config.yaml
train_examples: 26041
win_length: 400
vocab_size: 32
arch: "crnn"
activation: "relu"
depths: [1, 1, 2, 1]
stem: "single"
rnn_residual: true
merge_dims: false
batch_size: 64
Rows from block 4 of a small CTC audio transcriber, named by matrix and row number. Each number is 500 + 25 x the weight over its row's rms, rounded and kept within 0 to 999. All counts start at 0. Numbers have three digits each.
After each channel's rows are labels from the 100 clips, of 14976, where the channel reaches its highest value: "responds to" is what is common among them. Only what is clearly more common there than usual is listed. The data: short read English sentences (LibriTTS-R). In brackets: how many of the 100, against the usual share in percent.
# conv: width-5 conv (model.blocks.4.conv.weight, 320x208x5, each kernel summed), inputs 104-207

conv.131:486554496487484575540525534534499504527527532483491532463490507546482471488529550507531455497514503491543507536524498484560504503450516456510456467508532487496506462440501489543481504464517529482514457523517507504488454485473505447506490523519508511485492526479541462537496496452504510520501523522505514456522503
responds to: the word "is" (31 vs 8.6)

conv.266:525528487507499520518507509499480519524525474470474485466497502479512527531485478475466490486516459466534436489521501508465473487544487490466458500512533476483483513482447484518484483508515504480475502529511489484485482513515468485489538517451540467545517555471465498525511497460494494444458480511519507494489503
responds to: the word "is" (28 vs 8.6); the word "what" (25 vs 5)

conv.223:524456497517522531516470511517493468507499496537523492471543506561500474485507504507557536509516475478497497475518514496510489503505516503528525530509517530506522500514495467472511463474528499538496521517534491484519506499544475474482534533525548505490516484556479446518484506521492536488496523500462525465480505
responds to: the word "i" (39 vs 17.9)

conv.71:506516476549474501519460471479500507517527524447495496523530462494493552512524498502508491494460493517480433529500486476499492491495472487574504551519538487533469526541506488486483504501488514518487484507513516459501461457512490477469529502469516463501503472483499468524485531501516507518537493491515484533512486
responds to: the word "do" (27 vs 4)

conv.319:524498483521549458509495491455500493525505457533507520497506482516453486525453501475511523524488469441506503523497532546462479500462500517503503532511509477476503498517512476504523515570502515482468472490528480501491480527491513515511507512430493491489514536482487506503494465489493496485477516461507529531511469
responds to: the word "is" (26 vs 8.6)

conv.211:453498522470515475530487500545507476533538478548544530510474473501539502498454480495486521496530510496497496482539479482529482526527463483462499527496528481554508486495473485467539510489480499481495501489492497466475511548487495555520440499474535495458469495513476528477520525460503499501522497487505490550491492
responds to: the word "what" (27 vs 5)

conv.80:471489469520496536509492546521508498491506489466495497476493476474502518522529512511486460487514529479462519558488544514527526521510502504554514451520541468525500470470523509515529506529481492555510503504470527445472492476494494502497497511500490529489559465461454515464513499514482517510494484489519485477489481
responds to: the word "not" (27 vs 6.3)

conv.212:485488521523501479497543513505515457516497457511514517544490521480468504519540482515451485529515576505539508474485499516498516510517451534518557554489473511490544494526530517487502528482495534536529520530466530497474444496470479456501512498498484488520531519520520548509503514489509510516532490520516506514526513
responds to: the word "to" (36 vs 14.6)

conv.43:462495535496510468517500542499521493503456451517518477502512501516539525500496500481505513528542525501478458507493495495502499509536495492510538542528510523513492488549471520465501459496501524480479527494492497526531488506481517553545517533476484481519490530542537511496534494491533495513545476510509497569519529
responds to: the word "what" (34 vs 5)

conv.60:488507487496462514506498444499507511476475546530467456533500494498490515512530554517496504537513493539498514454466503491462504491492509498498514487518491503509487526500506510471517477487479511483490517522545492512479461485496479487472513502508488461497512499513490485479484471518534527484527471495472455547485493
responds to: the word "was" (51 vs 9.7)

conv.46:510517551486531525518510482491501548496481491544492480541472469482544546468510496512457523501524493492491440470475491520494503499504495492533516522465527494445463534522522543451523498506509542503481502523510536528516530466486490504490506487518538466512541524508507517494519513496497502469498531562497477524523537
responds to: the word "what" (36 vs 5)

conv.69:560469472523490498521470469515518526477543530489528568513478492531487452527513520473515484542537502470536474525499475493517507489557503521446517487482492512491527482472502488533491474505489534477465491477475514514477509493515505503492523517505478467516473454525524499511507511512521514471485534538495538452503480
responds to: the word "not" (25 vs 6.3)

conv.187:459484488488487503498504501496513519486522517483452511520492487525492513464491502485537471486495457496441488465519519487506555574447488506489450491484533536480502465522492531487471457510511463530495535493480479479511553494516517499525542478527522487478485481537444478531573520539520515535499514535506496499531499
responds to: the word "to" (35 vs 14.6)

conv.5:482528501502498533521452517504497470534465534480493486512528490537504496490538461504491499516456432540489448508461537484490493502476515461530485473506499505482526471476493519503485506504501500479504510491586499471547516503508483522504498556498500482424509493486501510497475537515494504494505519522501518480526543
responds to: the word "was" (26 vs 9.7)

conv.258:498499507544520467476494521486529475475475488542512527518499508514496496514450437481553528561489520524485501512497481515483493501524528506491562541495523474465508529499455471493548527497528527515503505473500475507493496507510466490523498473519475518517495516533490503487532515506586510474485492485485533516488497
responds to: text has "what" (25 vs 5.3)

conv.54:517528519520490475468474504481464491539464488542515494503536520522527531500515487442451495495538530500482482513486477530486503488527501515490527558490502471507524450513498502522528494510558502523473499508503477510529494528466488502532512543500492489471490509475502484482462540503527497479478487469467517507520499
responds to: the word "was" (27 vs 9.7)

conv.208:519452521478522539501496553488515513455507495537495493492527483523557563507465473534519551528518479512507460477479487493499515498495526463515497510507549540486488499527536504485487517487483475538473456506486485505475491498513478494524511481511477495479483514478486486484512498502462520505502503498514504563474482
responds to: the word "what" (27 vs 5)

conv.169:522550509487465503522497504490487497495513510466532540509548522505497517495529467486459472462530490535512478457494508521509490508481472477548511535520510489524417472511516506533496504512537496477522504522495472506520460481509487473496534473492500534514521532451569518500513484504468494533530509507482485459515521
responds to: the word "was" (32 vs 9.7)