A small CTC audio transcriber, trained from scratch: trained on short read English sentences (LibriTTS-R), 1.2 epochs.
Rows from block 2 of a small CTC audio transcriber, named by matrix and row number. Each number is 500 + 40 x the weight over its row's rms, rounded and kept within 0 to 999. All counts start at 0. Numbers have three digits each.
After each channel's rows are labels from the 100 clips, of 14976, where the channel reaches its highest value: "top examples" is what is common among them. Only what is clearly more common there than usual is listed. The data: short read English sentences (LibriTTS-R). In brackets: how many of the 100.
# conv: width-5 conv (model.blocks.2.conv.weight, 208x144x5, each kernel summed), inputs 96-143

conv.178:510556464544481529416471482500493522539509508534459530464468535551535469521539434505512455558522552499494529512506470494502410497522465455450514
top examples: the word "was" (56)

conv.139:488465489575471403473605471526531545532524554547463493421514440542626514481407523499588458502470486483510489549479542547579455528459499443526454
top examples: the word "was" (54)

conv.84:528451508475443532467477427571530450460459529448519474483508509487456494491487580469524491489523552513486503456517506475450487548535572566468435
top examples: the word "to" (46)

conv.81:396455540463557470555515521466456452532504511510502461499485497613557459445520547521572452514445570513461499491550504504517489502540555499504497
top examples: the word "was" (29)

conv.182:482517561533435496453442529460509534471508440538466501441451503424452559511438563473510507548507496523472503535509435530547520495489483468497491
top examples: the word "not" (36)

conv.91:474464626455497527530461453465581526448508518460477440499501520525511388558566537475590559454474464508541500568484470552477506508498523527448515
top examples: the word "was" (27)

conv.163:510537526476514480515465466555532485496547491484450435402510552570507465551495467504497592486510515504506494443469461544503482432506495518469546
top examples: voice: female (82)

conv.77:490483545445485507473471557494445523473465516479533447428538498481515512544607535473575504481481436528503443481546498574563541464518521518480457
top examples: voice: female (83)

conv.127:532442558530508468507495479557568590553466453496542443499507450503506459429468419488510516486442557523494514549522481546526505480496506467521547
top examples: the word "to" (35)

conv.42:483511499497518562520519484386558576447556525456520553534536546547492502571517455487513533500508520531537416520475448545509467548583506523456413
top examples: the word "to" (44)

conv.123:530490547435546495497492501539534522485537490563478502450546486486482444558469456415530475509504532485480492502467468485486517512456438463495527
top examples: the word "and" (34)

conv.9:492504511569420430481522443448464496498536522480505485491551512475567509467559497480549454528531438498502477482460492560497451496448502532477385
top examples: the word "was" (33)

conv.101:536470520553475514526521524457492511478476518452453468492528487488482459435529527498513477500534521493531451529462526566489499493487627591505460
top examples: the word "yes" (47)

conv.34:496569560569552493429596519471482480538515492514458520505493487522532528459528519565474527482497539495587403544500478438502507608493510462445501
top examples: the word "to" (37)

conv.187:604493482496492537535555467518516507487572520473484409507549541528478457514516500476539530539512476492550511475504523532476473514535527504514490
top examples: voice: female (81)

conv.33:526512474503514527539469489516519476480521492527531517501480575453486506467532549494553503491473445425499486505421440465559465553568590379524456
top examples: the word "to" (36)